From a checkpoint of a small masked image model.
Model: norm layernorm, moe top_k.
Training: adamw at rate 0.0023, 26800 steps, batches of 64.
Data: 90422 training examples, 19.0 epochs.
Rows from block 7 of a small masked image model, named by matrix and row number. Rows with one number within an expert belong to one neuron, the router's apart. Each number is 128 + 24 x the weight over its row's rms, rounded and kept within 0 to 255. All counts start at 0. After the name is the row's rms in percent of the matrix's.
Before each expert's rows are labels from the 100 images, of 14976, where the router gives the expert most weight on average: "colour at peak" is the nearest of a few named colours to the mean colour under the peak. Only what is clearly more common there than usual is listed. The data: photos of plants and fungi (iNaturalist). In brackets: how many of the 100.
# router: router (model.blocks.7.mlp.router.weight, 32x96), inputs 48-95
# gate: expert gate (model.blocks.7.mlp.gate, 32x48x96), inputs 48-95
# up: expert up (model.blocks.7.mlp.up, 32x48x96), inputs 48-95
# down: expert down (model.blocks.7.mlp.down, 32x96x48, transposed), outputs 48-95

# expert 0
colour at peak: green (37)
router.0 086 [117 155 158  97 102 112 135 109 111 112 168 104 126 117  96 148 142 164 134 148 133 138 100 137 163 134 119 117 171 154 123 116 140 115 121 141 155 107 145 140 179 178 140  72 155 106 121 156]
gate.0 100 [135 112 147  95 101 157 120  96 147 105 144 138 105 119 135 121 137 127 107 131 141 144 113 103 143 120 120 119 131  61 169 113 140  86 130 135 143 105 133 138 146 120 133 121 136 133 143 141]
up.0 093 [140 156 165 112  98 148 153 100 125 105 138 128 117  73 117 118 130 107  89 138 130 126  78 102 140 138 129 109 105 105  82 132 146 102 123  68 147 103 128 133 142 158 116 122 139 146 149 115]
down.0 093 [ 90 119 115 149 168 131 118 121 122  90 109 130 111 183 140  79 106 155 143 120 115 112 104 149 166 104 145 175 154  91 122  68 117 110 131 138 128 149 136 122 161 114 107 140 187 113 135 127]
gate.1 109 [103 118 142 128 135 116 152 121 154 113 118 176 116  60 148  85 140 185 125 160  85 132 164 147 119 127 160 128  92 113 156 127 158 126 105 117  87 165 121  90 139 104 134 121 143 105 144 127]
up.1 118 [145  96 111 132 126 146 115 137  90 113 136 134 141 146 114 178 119 124  93 120 110  94 127 140 107 168 109 107 150 179 121 131 122 134 126 173 138 115 170 120 122 131 134  92 148 108 130 124]
down.1 102 [136 126 107 200  91  69 125 131 120 144 124 157 151 112 154 144 130 134 144 117 148 148 117 147 119 155 153 155 130 134 129 157  76 164 124 112 132 140 123 173 104 129 108  97 140 139 103 122]
gate.2 104 [151 128 122 146 124 130 103 120  82 141 127 165 140 120 103 140 127 160 141 131 113  92 162 182 122 120 114  95 157 156 141 108 142 127  64 106 110 152  98 105 134 150 204 127 136 168 115 107]
up.2 096 [165 121 107 142 100 109 102 133 100 111 122 166 130 123 127  92 123 158 139 106  97 103 162 128 144 122 126 124 129  95 132 113 145 122 111 117 142 153 115  74 176 111 185 141 126 123  85 129]
down.2 104 [ 98 163 169 118  74 164 127 100 137 101 128 118 118 159 132 141 128 132 110 127 110 159 132 110 126 104  98 168 128 101 135 101 115 130 144 109 122 128 132 145 187  95 104 104 198 117 119 118]
gate.3 099 [128 123  91 130 148 115 135 145 138  99 133  99 105 152 136  91 162 162 134 124 122 149 151 151 125 114 191 130 135  97 141 113 101 131 148 119 130 167 115  82 159 146 119 114 116 116 146 167]
up.3 097 [135 161 150 120 109 173  85 122 112 140 135 120 144 112 123 151  88  85 127 125 133 101 124 126 136 137 102 105 125 154 120 125 137 134 168 114 134  93 149 167 127 112 116 117 142 135 108 111]
down.3 094 [119 171  97 138 178  98 114 140 114 145 112 146 183  80  97 110 108 135 109 117  88 130 120 114 142 126 130 143 130 158  80 109 122 154 133 111 157 154  93 151 115 180 123  94  74 142 122 140]
gate.4 102 [139 109 135 118 122  88 143 138 139 158 137 121 101  64 106 104 184 131 110 154  77 159  85 143 127  95 116  85 144  87 126 158 149 153 154 144 108 135 123 125 152 147 109 100 151 146 101 129]
up.4 095 [135 136 128 180 124 151 101 131 134 121 114 159 168 150 119 144  85 137 148 114 133  72 161 114 143 179 131 165  94 167  92 121 114  97  65  85 143 110 106 130 107 127 154 133 132 126 125 117]
down.4 093 [128 160 124  96  89 107 121 152 136 140 134 137 173  89 116 129 150 103 157 168  83 137 139 133 141 115 111 106 115  91 102 120 133 119 121 109  98 140 134 127 117 121  96 107  56 182 134 127]

# expert 10
colour at peak: grey (74)
router.10 095 [157 145 155 108 102  84 145  99 120 106 172 122 133 116 106 169 132 166 149 106 133 126 115 128 125 158 122 117 172 169 133 135 158 141 132 174 178  97 155 148 139 187 135  82 150 108 106 146]
gate.0 096 [114 109 121 111 111 106 156 148 116 152 130 171 142  99 166 146 119 142 121 125 145 107 147  88 151 118 138 171  97 139 169 115 121  92 130 142 153 110  96  91 182 138 118 113 103  89 135 136]
up.0 097 [150 129 119 136 149 130  85 109 149 119 125 102 112 122 109 145 137 105 127 165 115 136  87 157  90 123 110 136 167  79  78 130 130 136 110 146 135 130 168 128 122 119 103 131 115 172 114 111]
down.0 094 [108 148 108 118 137 133 114 113 155  97 140 124 180 115 130 125 129  92 122 125 169 102 136 125 141 112 120 113  91  88  91  81 169 111 139 133  73 141 107 119 152 141 135 128 146 110 143 148]
gate.1 110 [108 122 159 120 115 160 168  95 100 125 154 142 113 117  97 164  93 115 140 121  79  80 126 123 149  96 134 166 142  92 140 108 120 106 145 103 141 129 108 132 130 139 135 126 122 147 146 138]
up.1 102 [ 89 123 147 157 115 137 124 116  90 139 165 150 126 121 123 150  99 128 136 109  80 119 169 154 152 119 144 134 142 159 160 112 142 102 174 102 129 158 123 132 132 156 128  95 136 117 130 153]
down.1 109 [113 132  73 121 156 138 143 137 124 114  97 146  78 122 158 133 144 118 119 131  83 116 160 114 182 169 134 141 141 138 131 135  85 145 138 115 154 129 130 142 110 111 116 118 134 161 104 117]
gate.2 103 [171  99 126 131 100 120  90 147 156 150 102 147 157  92 187  89 156 128 141 144 120 144 143 120  77 128 124 118 147 136 106 123 108 144 112  94 150 150 147 133 140 149 115 154 101 171 142  75]
up.2 105 [ 62 129 117 147 166 151  79 113 140 118 131 142  87 124 112 124 117 117 120 117 153 119 154 148 142 133  90 108 108 118 180 160 145  79 138 140 127 130 103 139 153 109 126 117 153 110 123 164]
down.2 103 [116  88  95 146 116 110 123 134 115 115 166 150 135 133  94 118 139 124 117 141 118 135 132 119 131 142 138 147 153 118 139 111 140 149 120 184 160 146 135 131  94 121 135 114 119  82 156  64]
gate.3 086 [116 130 110 105 146 137  62 115 119 131 116 106 140 107 139 102 116  93 139 107  68 114 119 117 122 132 108 130 134 127  78 136 120 128 113 114 136 154 134 101 107  83 128 140 129 136 131 151]
up.3 087 [115 123 150 117 151 125  70 111 132 107 139 132 144 149 132 132 113 141 121 129 104 113 147  92 143 128 101 155  56 125 142  65 128  82 116 167 137 106 122 122 136 152 142 114 132  99 161 134]
down.3 085 [ 68  98 132 129 136 101 110 122 132  93 107 101 134 130 147 124 123 137 122 138 162 131  94 116 111 160 131 153 120 109 130 127 173 147 143 143  91 113 158 125 159 133 131 145 165 113 129 131]
gate.4 096 [122 151 140 162 127 142  48 139 131 121 107 133 149 133 158 126 103 121 119 137 134 137 127  96 148 114 114 178 130 114  97 130 107 106 100 109 124  93 123 138 109 116 111 145 146 157  96 123]
up.4 091 [126 121 114 127 154 134 162 131 112 144 120 118 141 160  83  96 142 134 116 113 108 122  98 144 114 145 104 143 130  88 131 154 129 147 129 137  91 129 143 132 126 120 139 155  92 100 184 124]
down.4 104 [135 116 164 170 147 138 127 106 104 139 101 103 147 121 117 132 149 146 156 134 146 138 171 166 117 133 113 161 136 154 149 130 128 140 156 117 193 124 139 110 126 128 125 183 178  88 138 125]

# expert 30
colour at peak: green (38)
router.30 089 [129 110 144 119 104  81 138 110 121 110 174 126 140 114 129 177 149 172 143 119 132 101 120 141 122 162 133 133 143 156 132 137 162 132 117 152 161 102 128 144 146 181 132  75 155  92 100 157]
gate.0 104 [103 133 123 134 116 121 122  98 161 108 122 176 144  91 180 120 125 170 110 119 102 102 132 143 123 123  93 161  89  97 108 120  76 109 115 106  85 146 104 135 164 116 154 138 129 163 105 136]
up.0 109 [110 137 129 125 132 129 119 135 129 156 135 160  50 118 134 125 106  90 124 143 112 150  99 113 110 106 158 131 124  85 111 144 137 159 170 109 133 116 123 118 141 114 100 143 149 132 152 148]
down.0 108 [171  93 169 142  85 157 132 140 100 154 175 120 119 149 102 140 147 115 115 163 120 132 120 142 126  96 118 125 152 133 148 195 105 104 130 130 108 140 136 153 116 117 137 137 137 155 160 126]
gate.1 106 [121 140 153 108 125 132 144  94 127  87 104 158 127 119 158 102 138 135 105  73 164 159 144 119 114  73 120 120 147 109  83 155 124 149 100 146 125 145 126 112 139 101 138 155 136 125 112 183]
up.1 112 [109 147 180 143 125 101 112  74 132  95 131 101 103 156 110  98  89 142 123 131 145 112  95 128 125 106 111 136 147 143 138 126 157 129 148 110 120 133 130 178 102 112 146 140 154 129 102 141]
down.1 103 [128 152 179 108 152  85 136  89 145 131 115 101  79 144 166 148 149 164 113 114 138 180 126 119 129  95 127 120 117  79 134 151 111  88 121 125  99 128  93 178 146  92 112 145  90 142 132 139]
gate.2 084 [158 129 144  98 171 139 126 137 140 171 104  90 132 113 157 152 127 127 159 124 131 110 135 107  98 134 135 118 136 130 134 146 156 106 149 138 160  92 136 167  54 112 124 139 132 126 153 110]
up.2 096 [141  89 130 108 131 129 166 118 119 131 139 125 111  79 108 141 102 124 116 130 112 101 105 151 129 108 125 158 136 140 192 122 123 150 128 129 165 107 127 156 123 155 110 125 150 136 100 122]
down.2 090 [124 108 108 144 104 147 117 153 137 142 132  97 109 131 134 142 105 122 105 198 114 117 112  78 174 124 176 138 135 138 162 128 145 100 133 108 105 111 125 142 126 118  95  77 116 128 103 146]
gate.3 099 [149 140  96 136 145 138 136 191 124 194 107 122 150  69 134 139 158 128 122 154 113 144 143 149 123 146 122 135 159 123 145 169 144 140 132 109 103 108 116 152 126 121  93 139 119 193 112  95]
up.3 088 [133 122 113 181  92 109 129 154 171 113 105 101 147 141 136 107 128 185 148 140 148  67 127 110  98 138 141 124 148 114 121 118 178 149 145 113 144 113 141  76 156 149 125 133 116 149 158 176]
down.3 084 [ 99 117 110 143 164 106 133 153 138 174 106 149 120  77 131 129 144 102 160 161 105 132 170 144  95 143 135 101 103 127 132 170  90 155 187 166 172 149 116 115 111 157 104 142 103 148 142 134]
gate.4 113 [143 120 104 161 116 113 206 157 140 125 130 160 160  94 125 130 168 113 155 154 123 110 163 157 168 142 125 130 136 170 142 108 115 154  94 127 121 136 119  96 102 151 156 115  89 137 109 133]
up.4 114 [109 144 164 114 139 177  78 106 112 137 130  86  95 148 142 140  74 117  98 111 125 136 104 105  92 105 130 124 159 108 134 148 142 102 181 118 135 115 113 144 121 114 114 139 166 127 145 127]
down.4 116 [163 149 137 151 101 108 127 125 146 161 107 127 150 144 168  96 151 160 132 121 159 176  94 126 123 132 113 121 153 115 116 145 130 109 133 119 124 111 102 126 163 155 144  68  56 156 159  66]

# expert 26
colour at peak: grey (97)
router.26 091 [138 162 167 122 111 113 144 120 112 129 125 137 117 148 121 182 165 155 148 115 110  93 117 126 126 112 125 131 114 186 103 136 130 142 133 158 167 104 123 130 147 207 146 108 160 113 122 148]
gate.0 114 [142 172 138 175 155 171 103 146 142 172 106 134 127 137 122 148 132 137 123 102 117 150 122 118 117 129 136 139 150  89  90 131 179 112 131  73 136  89 136 138 129 129  48 160 143 184 129 138]
up.0 098 [164 158 143 145 152 160 125 126 103 136  57 138 118 140 135 111 177 132 107  96 111 139 141 112 113 122 111 112 118 125 104 145  99  88 147 147 148 133 124 101 126 138  68 155 116 166 134 139]
down.0 106 [121 159 120 138 119 148 130 112 115  84 146 121 113  75 140 116 191 116 185 180 136 117 127 131 132 145 101 137 127 147 108 177 115 111 103 121 146 154 105 108 149 144 144  94 115 138 137 130]
gate.1 097 [112  69 122 112 133 146 134 150 155 157 167  99 123 158 140 140 112 136 153 123 135 114  98 124 133 137 105 117 146 130 166 151 123 125 132 116  95 135 118 128 116 135 146  83 108  93 121 136]
up.1 077 [130 104 153 131 116 178 134 134 148 152 143 112 124 180 140 166 108 104 149 124 120 115 122 126 121 106 147  89 152 157 191 142 126 122 163 121 106 141  74 126 119 164 132  84 121 102 107 151]
down.1 083 [141 118  86 105 100 150 101 157 144 127 120 137 124 112 137 114 171  59 123 157 132 142 161  95 130 118 138 165 138  81 142 101 162 128 121 165 115 126  78  96 110 105 120 122 119 117 127 120]
gate.2 094 [148  94 142 102 163 117 119 146  94 147 126 137 188 147  95 118 109 108  99 163 120 139 158 130 136  99 111 163 146 135  89 146 137 127 118 123 140 135 144 111 127 107 185 133 107  96 127 126]
up.2 076 [145 145 148  99 190 129 105 141  81 129  83  94 163 142  76 136  96 129 117 126 135 117 120 151 154 126 124 148 175 151 110 162 156 130 161 138 144 120 147 135  97 140 153 142 123  98 129 137]
down.2 077 [153  89 120  84 101 128 121 158 113  92 113 143 151 135  74  93 118 135 101 105 164 156 129 184 105 103 167 119 144 117 144 135 109 124 126 134 118 160 127 102 139 135  77 146 125 118  86 126]
gate.3 105 [104 160 136 181 107 137 115 119  95  88  99 135 128 135 135 102 146 102 124  87 137 155 158 107 133 120 120 132 116 189 134 135  68 108 180 146  97 137 125 106 158 121 102 143 120 137 107 137]
up.3 108 [142 121 122  80 132 106 126 124 155 168 153 115 128 113 134 137 102 153 162 175 124 103 102 151  91 133 131 131 131  74 117 128 167 153 109 101 182 124 130 162  94 131 149 119 122 111 140 106]
down.3 109 [149 128 124  92 119 116 122 149 183 192 156 111 151 141 140 119 159 121 100 147  97  88 115 144 128 107 147 155 147  77 104 118 135 141 154 154 110 117 144 101 149 148 116 113  85 100 110 135]
gate.4 105 [114  68 165 152 123 126 109 117 137 125 122  86 131 132 179 148 155 129 124 135 130 135  79 155 148  96  91 131 129 120 146 132 104 167 140 152 138  99 137 125 127 107 140 148  91  77 166 170]
up.4 111 [121  72 132 116 105 139 137 132 138 143 133 133 138 154 170 125 136 130 158 130 126 120 115 122  93 118 110 133 136  87 162 128 133 179 106 155 163 132 168 155  80 134 146 120  98  74 150 125]
down.4 103 [126 129 111 135 132 158 106 138 107 114 138 106 133 132 141 137 152 103 106 187 114  98 155 163 149  87  79 116 143 125 171 130 137 104  68 120 132 156 114 119 133 129 130 129 127 140  65 152]

# expert 22
colour at peak: grey (85)
router.22 094 [152 136 146 110 108  92 145 101 119 107 174 123 138 138 122 168 137 170 160 112 143 110 133 127 142 158 136 119 162 180 125 125 142 132 129 154 179 105 137 143 148 181 135  75 153  92 100 147]
gate.0 100 [109 138 110 136 132 116 171 141 125 115  85 126 141 120 146  77 117 146 110  96 123 142 138  80 149  89 115 151 119 117 169 130 134 104 116  84  89 153  68 135 135 139 157 175  94 112 120 162]
up.0 103 [152 133 149 152  96 173 168 112 128 146 127 158 130 150 106 117 135 135 143  91 131 190 166 146 123 101 191 105 121 135 137 125 144 134 140 140 123 170 152 134 114 106 153 121 128 124 110 144]
down.0 093 [ 89 115 111 140 116 123 135 129 133 157 120 115 163 129 125 129 135 142 138 157 118 112  99 127 108 133 103  93 152 105 142 110 149 112  95 106 109 138 157 163 183 120 143 147 126 173 130 149]
gate.1 116 [132 151 119 135 118 143 132 167 135 134  96 172 128 146  88  55 113 141 124 133 142 171 127 103 118 101 102 115 150 135 114 110 124 192 124 129  99 153  88 158 114 114 114 159 108 155 105 123]
up.1 118 [118 124 112 122 111 125 149 111  84 136 174 146 123 128 132 117 131 109 138 110 161 108 121 116  98 119 126 144 126 144 114 137 157 158 146 105 152 116 132 117 149 152 115 111 121 134 152 160]
down.1 135 [135 172 186 127 109 134 120  81 106 114 156 151 133 145 140 123 106 123 151 105 167 129 138 138 106 137 108 108 117 150 117 144 164 146 148  97 139 110 149 107 138 126 171 132 123  92 115 119]
gate.2 097 [115 157 141  95 164 151  97 124 122 193 102 122 117  86 137 120 149 107 122 189 113 147 146 109 128 109 134 165 187 118 112 116 120 115 115  96 107 125 107 152  96 102 149 150 108 127 140  88]
up.2 083 [136 126  80 167 106 127 166 171 113 118 138 147 117 138 122 127 141 109 100 129 135 126 146 125 119 175 184  65 106 149 126 166 114 159 127 152  77 135 112 138 140 104  82 124 137 194  97 106]
down.2 090 [109 118 141  83 147 111 137 126 129  91 125 135 154  81 146 126 143 130 115 129 201 158 121 177 107 150 107 111 108 115 131 134 126 141 121 128 135 104 120 174 167 170 165 140 131 159 109 110]
gate.3 119 [ 79 137 126 112 156 147  93 119 137 119 134 133 109 121 133 107 131 162 116  98 162 171 120  84 108 116  83 125 123 134 115 122 103 108 189 154  90 121  86 108 119 117  81 146 141 161 107 117]
up.3 108 [107 152 133 100 148 132  95 121 122 100 146 176 131 110 121 130 139 171  88 133 153 151 134 128 121 128  95 117 131 160  95  99 107 114 176 154 142 154  92 112 152 138 138 124 155 162  85 113]
down.3 117 [155 129 129 156  67  90 134 132  93 109 163 141 147  87 129 146 161 128 131 155 141  85 158 143 129 164  96 135  78 111 156 113 117 119  92 137 180 114 146 143  96 128 142 109 144 141 162 121]
gate.4 118 [116 125 143 114 102 143 155 115 122 139 115  82 145 153 130 100 148 135 114  98 101 159  77  76 139  90 161 102 128  95 108 110 137 149 112 153  83 180 113 139 127 102 134 146 105 146 120 125]
up.4 120 [ 95 132 123  92 129 118 132  93 109 117 140 210 114 126 130 136 166 122 157 105 143 138 170 151 123 119 125 137 112 139 134 117 134 150 145 115 135 139 104 117 133 132 148 136 121  97 138 137]
down.4 116 [133 124 138 104 166 121 114 117 152 140  90 146 128 142 140 143 112 154 171  94 149 133 128 116 110 138 151 115 115 135 129 122 166 135 165 121  76 101 154 125 120 123 184 205 135 132 134 143]

# expert 9
colour at peak: pink (26)
router.9 107 [ 96  94 132 111 133 146 105 113 142 150 204 126 155 144 121  97  96 109 119 173 138 152 138 109 148  96 134 137 111  93 136  94 126 107 115 121  75 135 119 107 139  88 125 150 114 109 119 159]
gate.0 095 [136 141 146 125  77 108 174  78 108 119 128 166 161 121 118 130 102  95 128 107 107 134 146 120 135 129 141 109 133 138  95 125 135 162  93 138 130 141 114 133 119 105 160 141 111 136 200 130]
up.0 107 [135 111 110 138 163 146 100 173 143 105 104  87  72 133 124 154 149 146 131 116 144 111  97 157  92 155 123 134  93 105 154 148 128 120 177 144 151  88 161 125 131 142  88 112 158 117  96 129]
down.0 107 [146 174 143 127  94 133 133 172 156 142 142 119 131  99 108 132 181 105 122 207 129 133 155 109 108  85 141 102 125 120  81 131 132 120  86 121  76 111  90 122 138  99 149 152 135 173 174 164]
gate.1 086 [138 149 121  93 101 141 132 136 160 103 139 136 126 125 142 130 137 137 110 123 100 123 139 141 111 129 115 128 124 161 149 162 128 134  97 175 106 106 160  98 150 132 148  80 195 122 142 122]
up.1 081 [ 82 112 102 105 128 122 136 120 151 114 146 131 123 167 151 122 126 127  88 117 109 127 128 100 122 113 119 133 148 136 102 189 136 143 147 192  99 192 140  73 140 118 110  97 144 103 128 123]
down.1 079 [132 116 128  81 169 125 128 116 114 101  93 117 117 136 111 153 124 105 112  94 116 183 126 155 140 100 136 162 158 169 124 110 154 151  92 131 168 165 116 103 110 133 116 167 104 111 149 148]
gate.2 091 [158 112 120 121 110  94 152 121 149 127  95 120 121  89 122 127 107 173  90 135 111 123 103 149 122 156 130 122 142 125 117 144 179 132 119 169 131 139 132 111 127 129 129  64 145 125 163 121]
up.2 100 [118 164 101 172 104 152 127 140  71 111 124 169 122 147 123 147 143  82 153  96  90  99 180 149 105 143 141 142  77 134 100  93 115 131 120 133 156 127 127 163 138 123 106 137 147 136 137 139]
down.2 093 [116 132  90  79 120  97 122 157 108 135 172 130 103 122 114 149 143 143 135 123 150 135 116 126 109 128 168 103 122 121 100 152 122 112 112 148 113 159 165 116 148 140 122  73 145 168 135 141]
gate.3 086 [139 105 130 160 117 163 125 174 123  92 132 141 109 105 159 122 136 159 162 128 119 106 183 179 108 133 137 117 116 104 150  94 118 103 137 155 142 124 123 124 158 119 147 135 181 146 107 143]
up.3 096 [129 109 114 108 121 139 160 136 145 119 133 128 109 105 125  89 137 184 101 124  83 137 115 141 162 104  96 116 132 109 110 114 132 109 122 191 120 159 126 109 154  98 137 144 123 106 147 154]
down.3 096 [147 159 146  93 143 118 163 147 136  95 109 114 116 128 104 118 138 130 116 140  99 155  96 118 146  78 167 135 145 109 105 117 141 112  68 100 138 133  92 154 147 112  97 126 155 140 164 158]
gate.4 100 [121 113 112 137 162 154 105 118 151 134 136 116 123  93 123 132 112 138 145 111 123 103 130 210 139 166  79  99  90 112 134 155 132 103 118 181 123 112 123 137 118 137 119 102 139 118 144 114]
up.4 101 [ 85 110  94 119 180 152 138 128 149 147 165  96 133 108 148 119 127 142 132 121 121 118 121 170 150 128  92 120  97 106 135 151 136 116 138 169 103 147 114 120  95 120  99 105 137  97 145 146]
down.4 100 [ 84 100 140 119 151 128 127  71 137 145  97 112 127 156 131 114  89 159 109 101 158 141  90 136 143 117 103 121 145 153 134 132 130 146 156 143 123 156 117 121 191 158 132 162 107 105 116 106]

# expert 24
colour at peak: grey (73); green (25)
router.24 094 [134 124 164 118 105  84 149 107 127 116 168 123 136 143 125 174 135 166 117 101 145 114 123 142 117 152 120 120 172 172 121 104 162 151 128 162 163  98 149 166 152 186 132  77 157 108 102 149]
gate.20 077 [141 126 131 129 136 160 111 118 129 161 136 105  81 141 176 132 116 112 112 106 152 158 108 111 128 131 144 134 129 101 141 133 124 112 143 104 126 137 145 149 141 124  68 138 124 130 116  60]
up.20 077 [116  87 132 101  65 151  88 106 136 119 117 151 141 146 113 116 120 136 102  97 118 142 101 107 135 126 134 148 159  93 155 115 163 144 125 196  88 147 180 151 158 112 136 129 124 155 103  99]
down.20 071 [118 127 138 153  96  96 134 138 178 104 150 123 167 104  86 130 101 157 124 120 148 106 103 146 104  89 136 116 117 125  93 154 118 119 111 101 105 146 114 129 152 135 139 107 126 132 115 153]
gate.21 103 [123 205 101 126 135 144 160 175 136 128 107 146 119 114 133 144 142 105 140 122 118 133 169 123 125 140 108 117 158 121 115 123 114 158 126 168 133 110 156  80 108 121 112 141 118 118 177 101]
up.21 100 [162 107 119 134 120 108 187 188 155 131 102 123 138 145 111 125 134 119 130 127 155 156  88 153 117 161 130 141 160 192 114 140 166 144 103  99 114 145 144  89 122 146 139 120 127 149  99 136]
down.21 090 [120 152  98 126 131 118 121 122 158  82  98 147  68 112 136 107 115 162 137 130 123 133 116 103 158 117 132 144 102 129 109 128 173 124 126 123 118 137 108 150 141 139  93 122 152 120 107 144]
gate.22 105 [121 103 117 167 125 125 118 127 121 120 123 163  93 173 166 112 121 121 107 100 142 144 130  76 145 114 159 117 169 116 139 157 130  99 117 111  85 162 108 139 138 112 115 150 113 134 113 161]
up.22 108 [175 139 146 111 139 141  98 129 179 177 126 125 199 112 108 123 139 125 191 165 123 145 124 144 114 108 115 112 154  69 112  91 131 149 142 123 163 151 145 121 116 119 130 148 109 143 119 141]
down.22 098 [148 121 109 169  85 126 116 148 131 135 139 115 100 126 127 123 161 106 151 130 152  98 133 161 104 137 121  65 106 103 156 141  87 133  69 158 169 169 141 102 136 142 135 138  94 149 109 145]
gate.23 096 [152 119 114 152 156 145  66 139 125 122 110 134 104 139 188 114 116 100 128 122 113 195 154 111 160 129 133 138 154 156 147 140 114  96 117 152 102 140 142 117 105  93 114 129 147 148  96 132]
up.23 102 [117 108 136 120 128 157  88 132  90 115 155  77  97 116 131 112 119 111 106 135  76 122 102 129 178 132 125 109 124 169 183  95 144  78 156 116 155 127 111 183 113 171 121 102 142 135 137  98]
down.23 097 [145 163 137 103 110 171 104 107 103  96 135 145 111 102 125 137 145 115 115  99 144 120 176 149 153  94  82 106  93 137 128 131 155  99 138  90 110 103  71 178 132 147 157 150 145 125 112 183]
gate.24 110 [130 111 157 149 131 142 139 101 154 132 116 154 145 128 131 114 118 157 161 101 132 170 169 112 103  90  95 169 161 118 150 197 177 146 120 148 115 143 149 129  92 121 114 158 118 168 114 111]
up.24 114 [130 128 105 135 137  98 142 160 133 147 102 117 169 157 130 126 131 124 199 142 143 170 157 115 118 130 120 163 141 109 115 179 170 155 108 143 102 117 155 119 110 147 136 123 103 139 115 112]
down.24 111 [117 130  79 155 132  77 142 132 103 110 146 135 152 100 105 125 131  89 151 174 104 124 131 107 129 174 154 120 107 120 117 109 123 168 129 146 161 165 129 138 128 158 100  97 116 146 141 127]

# expert 18
colour at peak: black (94)
router.18 091 [149 140 155 100  93  74 137 119 131  88 161 137 125 113 105 187 152 168 147 126 132 115 133 122 127 178 135 112 156 172 118 130 156 133 135 162 170 103 143 125 137 171 160  71 149 107  88 148]
gate.0 079 [102 110 133 139 145 191 111 170 122 154 129 169 111 166 117 135 146 127  90 129 102 137 143 115 122 129 173 111 136 105 158 126 107 133  59  89 117 159 125  72 139 130 147 144 130 116 116 162]
up.0 087 [117 126 128 153 147  86 147 116 128 155 130 121 149 119 178 153 127 119 151 155  79  80 165 142 141 132 143 134  95  92 136 148  95  81 117 134 111  98 114 103 134  89 126 131 136 147 137 111]
down.0 083 [ 80 135  80 154 119 110 133 134 125 138 124 118  99 100 114 119 111 102  85 105 117 137 166 112 122 163 151 165  72  78 141 102 130 146 136 143 170 114 106 100 133 149 118  78 131 114  97 120]
gate.1 077 [106 141 127 110 159 137 162  97 173 114 142  94 129 117 161 154 164 169  90 146 110 129 131 156 160 147  84 113 142 132 140 111 131 119 132 125 103 132  98 106 145 131 128 122 129 156 115 114]
up.1 086 [ 95 123 131 169 123 148 107 151 133 156 123 116 135 138  97 160 128 117 156 164 141  95 148 125 133 155 116 105 148 158  85  97 119 120 124 124 119 121 122 134 162 137 116 103 122 197 149 114]
down.1 079 [127  90 144 115 160 139 138 139 137 110 144 128 117 122 130 130 142  72 116 154  99 120 141 122 153 116 136 148 174 139 127 141  78 123  81 138 188  95 115 102 150 163 137 100 101 126 119 147]
gate.2 102 [140 152 120 150  93 121 128 121 125 107 104 108 132 168 114  90 136 127 125 111 127 104 116 153 127 103 143  85 143  90  71 122 156 130  78 143  94 147  98  99 177  87 120 147 140 130 126 137]
up.2 105 [141  96  96  98  86 111 162 130 155 168 132 108 156  78 107 111 182 119 168 143 133 126 155 134 121 133 109  93 108 182 159 132 132 139 120 168 129 116 108 126 125 146 125 120 107 121 105 137]
down.2 092 [113 124  72 122 121 122 139 189 149 123  80 130 130 101 121 130 135  83 115 156 115 119 125 112  74 159 169  97  93 154 125 131 106 160 131 116  96 152 138 132 133 147  95 121  62 166 145 117]
gate.3 120 [133 111  84 103 136  90 162 136 125 149 121 126 122 194 110 117 158 172 136  98 151 131 143 117 152 141 137 132 130 120 128 133 154 143 136 170 153 149 108  93 155 159 115 139 106  69 134 131]
up.3 110 [110 132 167 153 133 162 116 106 131 145 131 126 105  81 175 114 110  87 127 144 124 148 126 131 102  87 117 130 129 129 152 130  88 113 113 119  89 117 124 129 117 114 118 150 137 186  92 117]
down.3 115 [131 176 129  97 118  93 130 106 106  97 149 109 148  76 125 112 153 107 139 193 114 112 152 133  84 138 123 125  87 139  84 119 122 133 132  99 175 141 121 159 124 144 140 104 122 134 140 112]
gate.4 104 [116 110 124 105 170 142 144 157  83 123 116 104 137  95 101 124 122 139 124 186 111 149  92 145 134 135 132 122 131 133 177 113  87 138 106 134 110 160  87 109 154 132 150 144  91 104 135 112]
up.4 102 [110 103 151 153 124 106 120 108 127 133 139  82 124 101 123 156 131 153 134 147 130 108 140 126 123 134 118 115 118 125  93 125 140 108 177 125 142 102 112 166 149 125 149 114 108 160 140 135]
down.4 093 [116 124 105 160 159 130 127 144 101 160 106 111  90 120 110 136 137 136  90 122  97 141 133 140 121 103 148 124 145 132 128 161 127 137 168 136 109 161  75 115 116 156 148 176 114 115 130 128]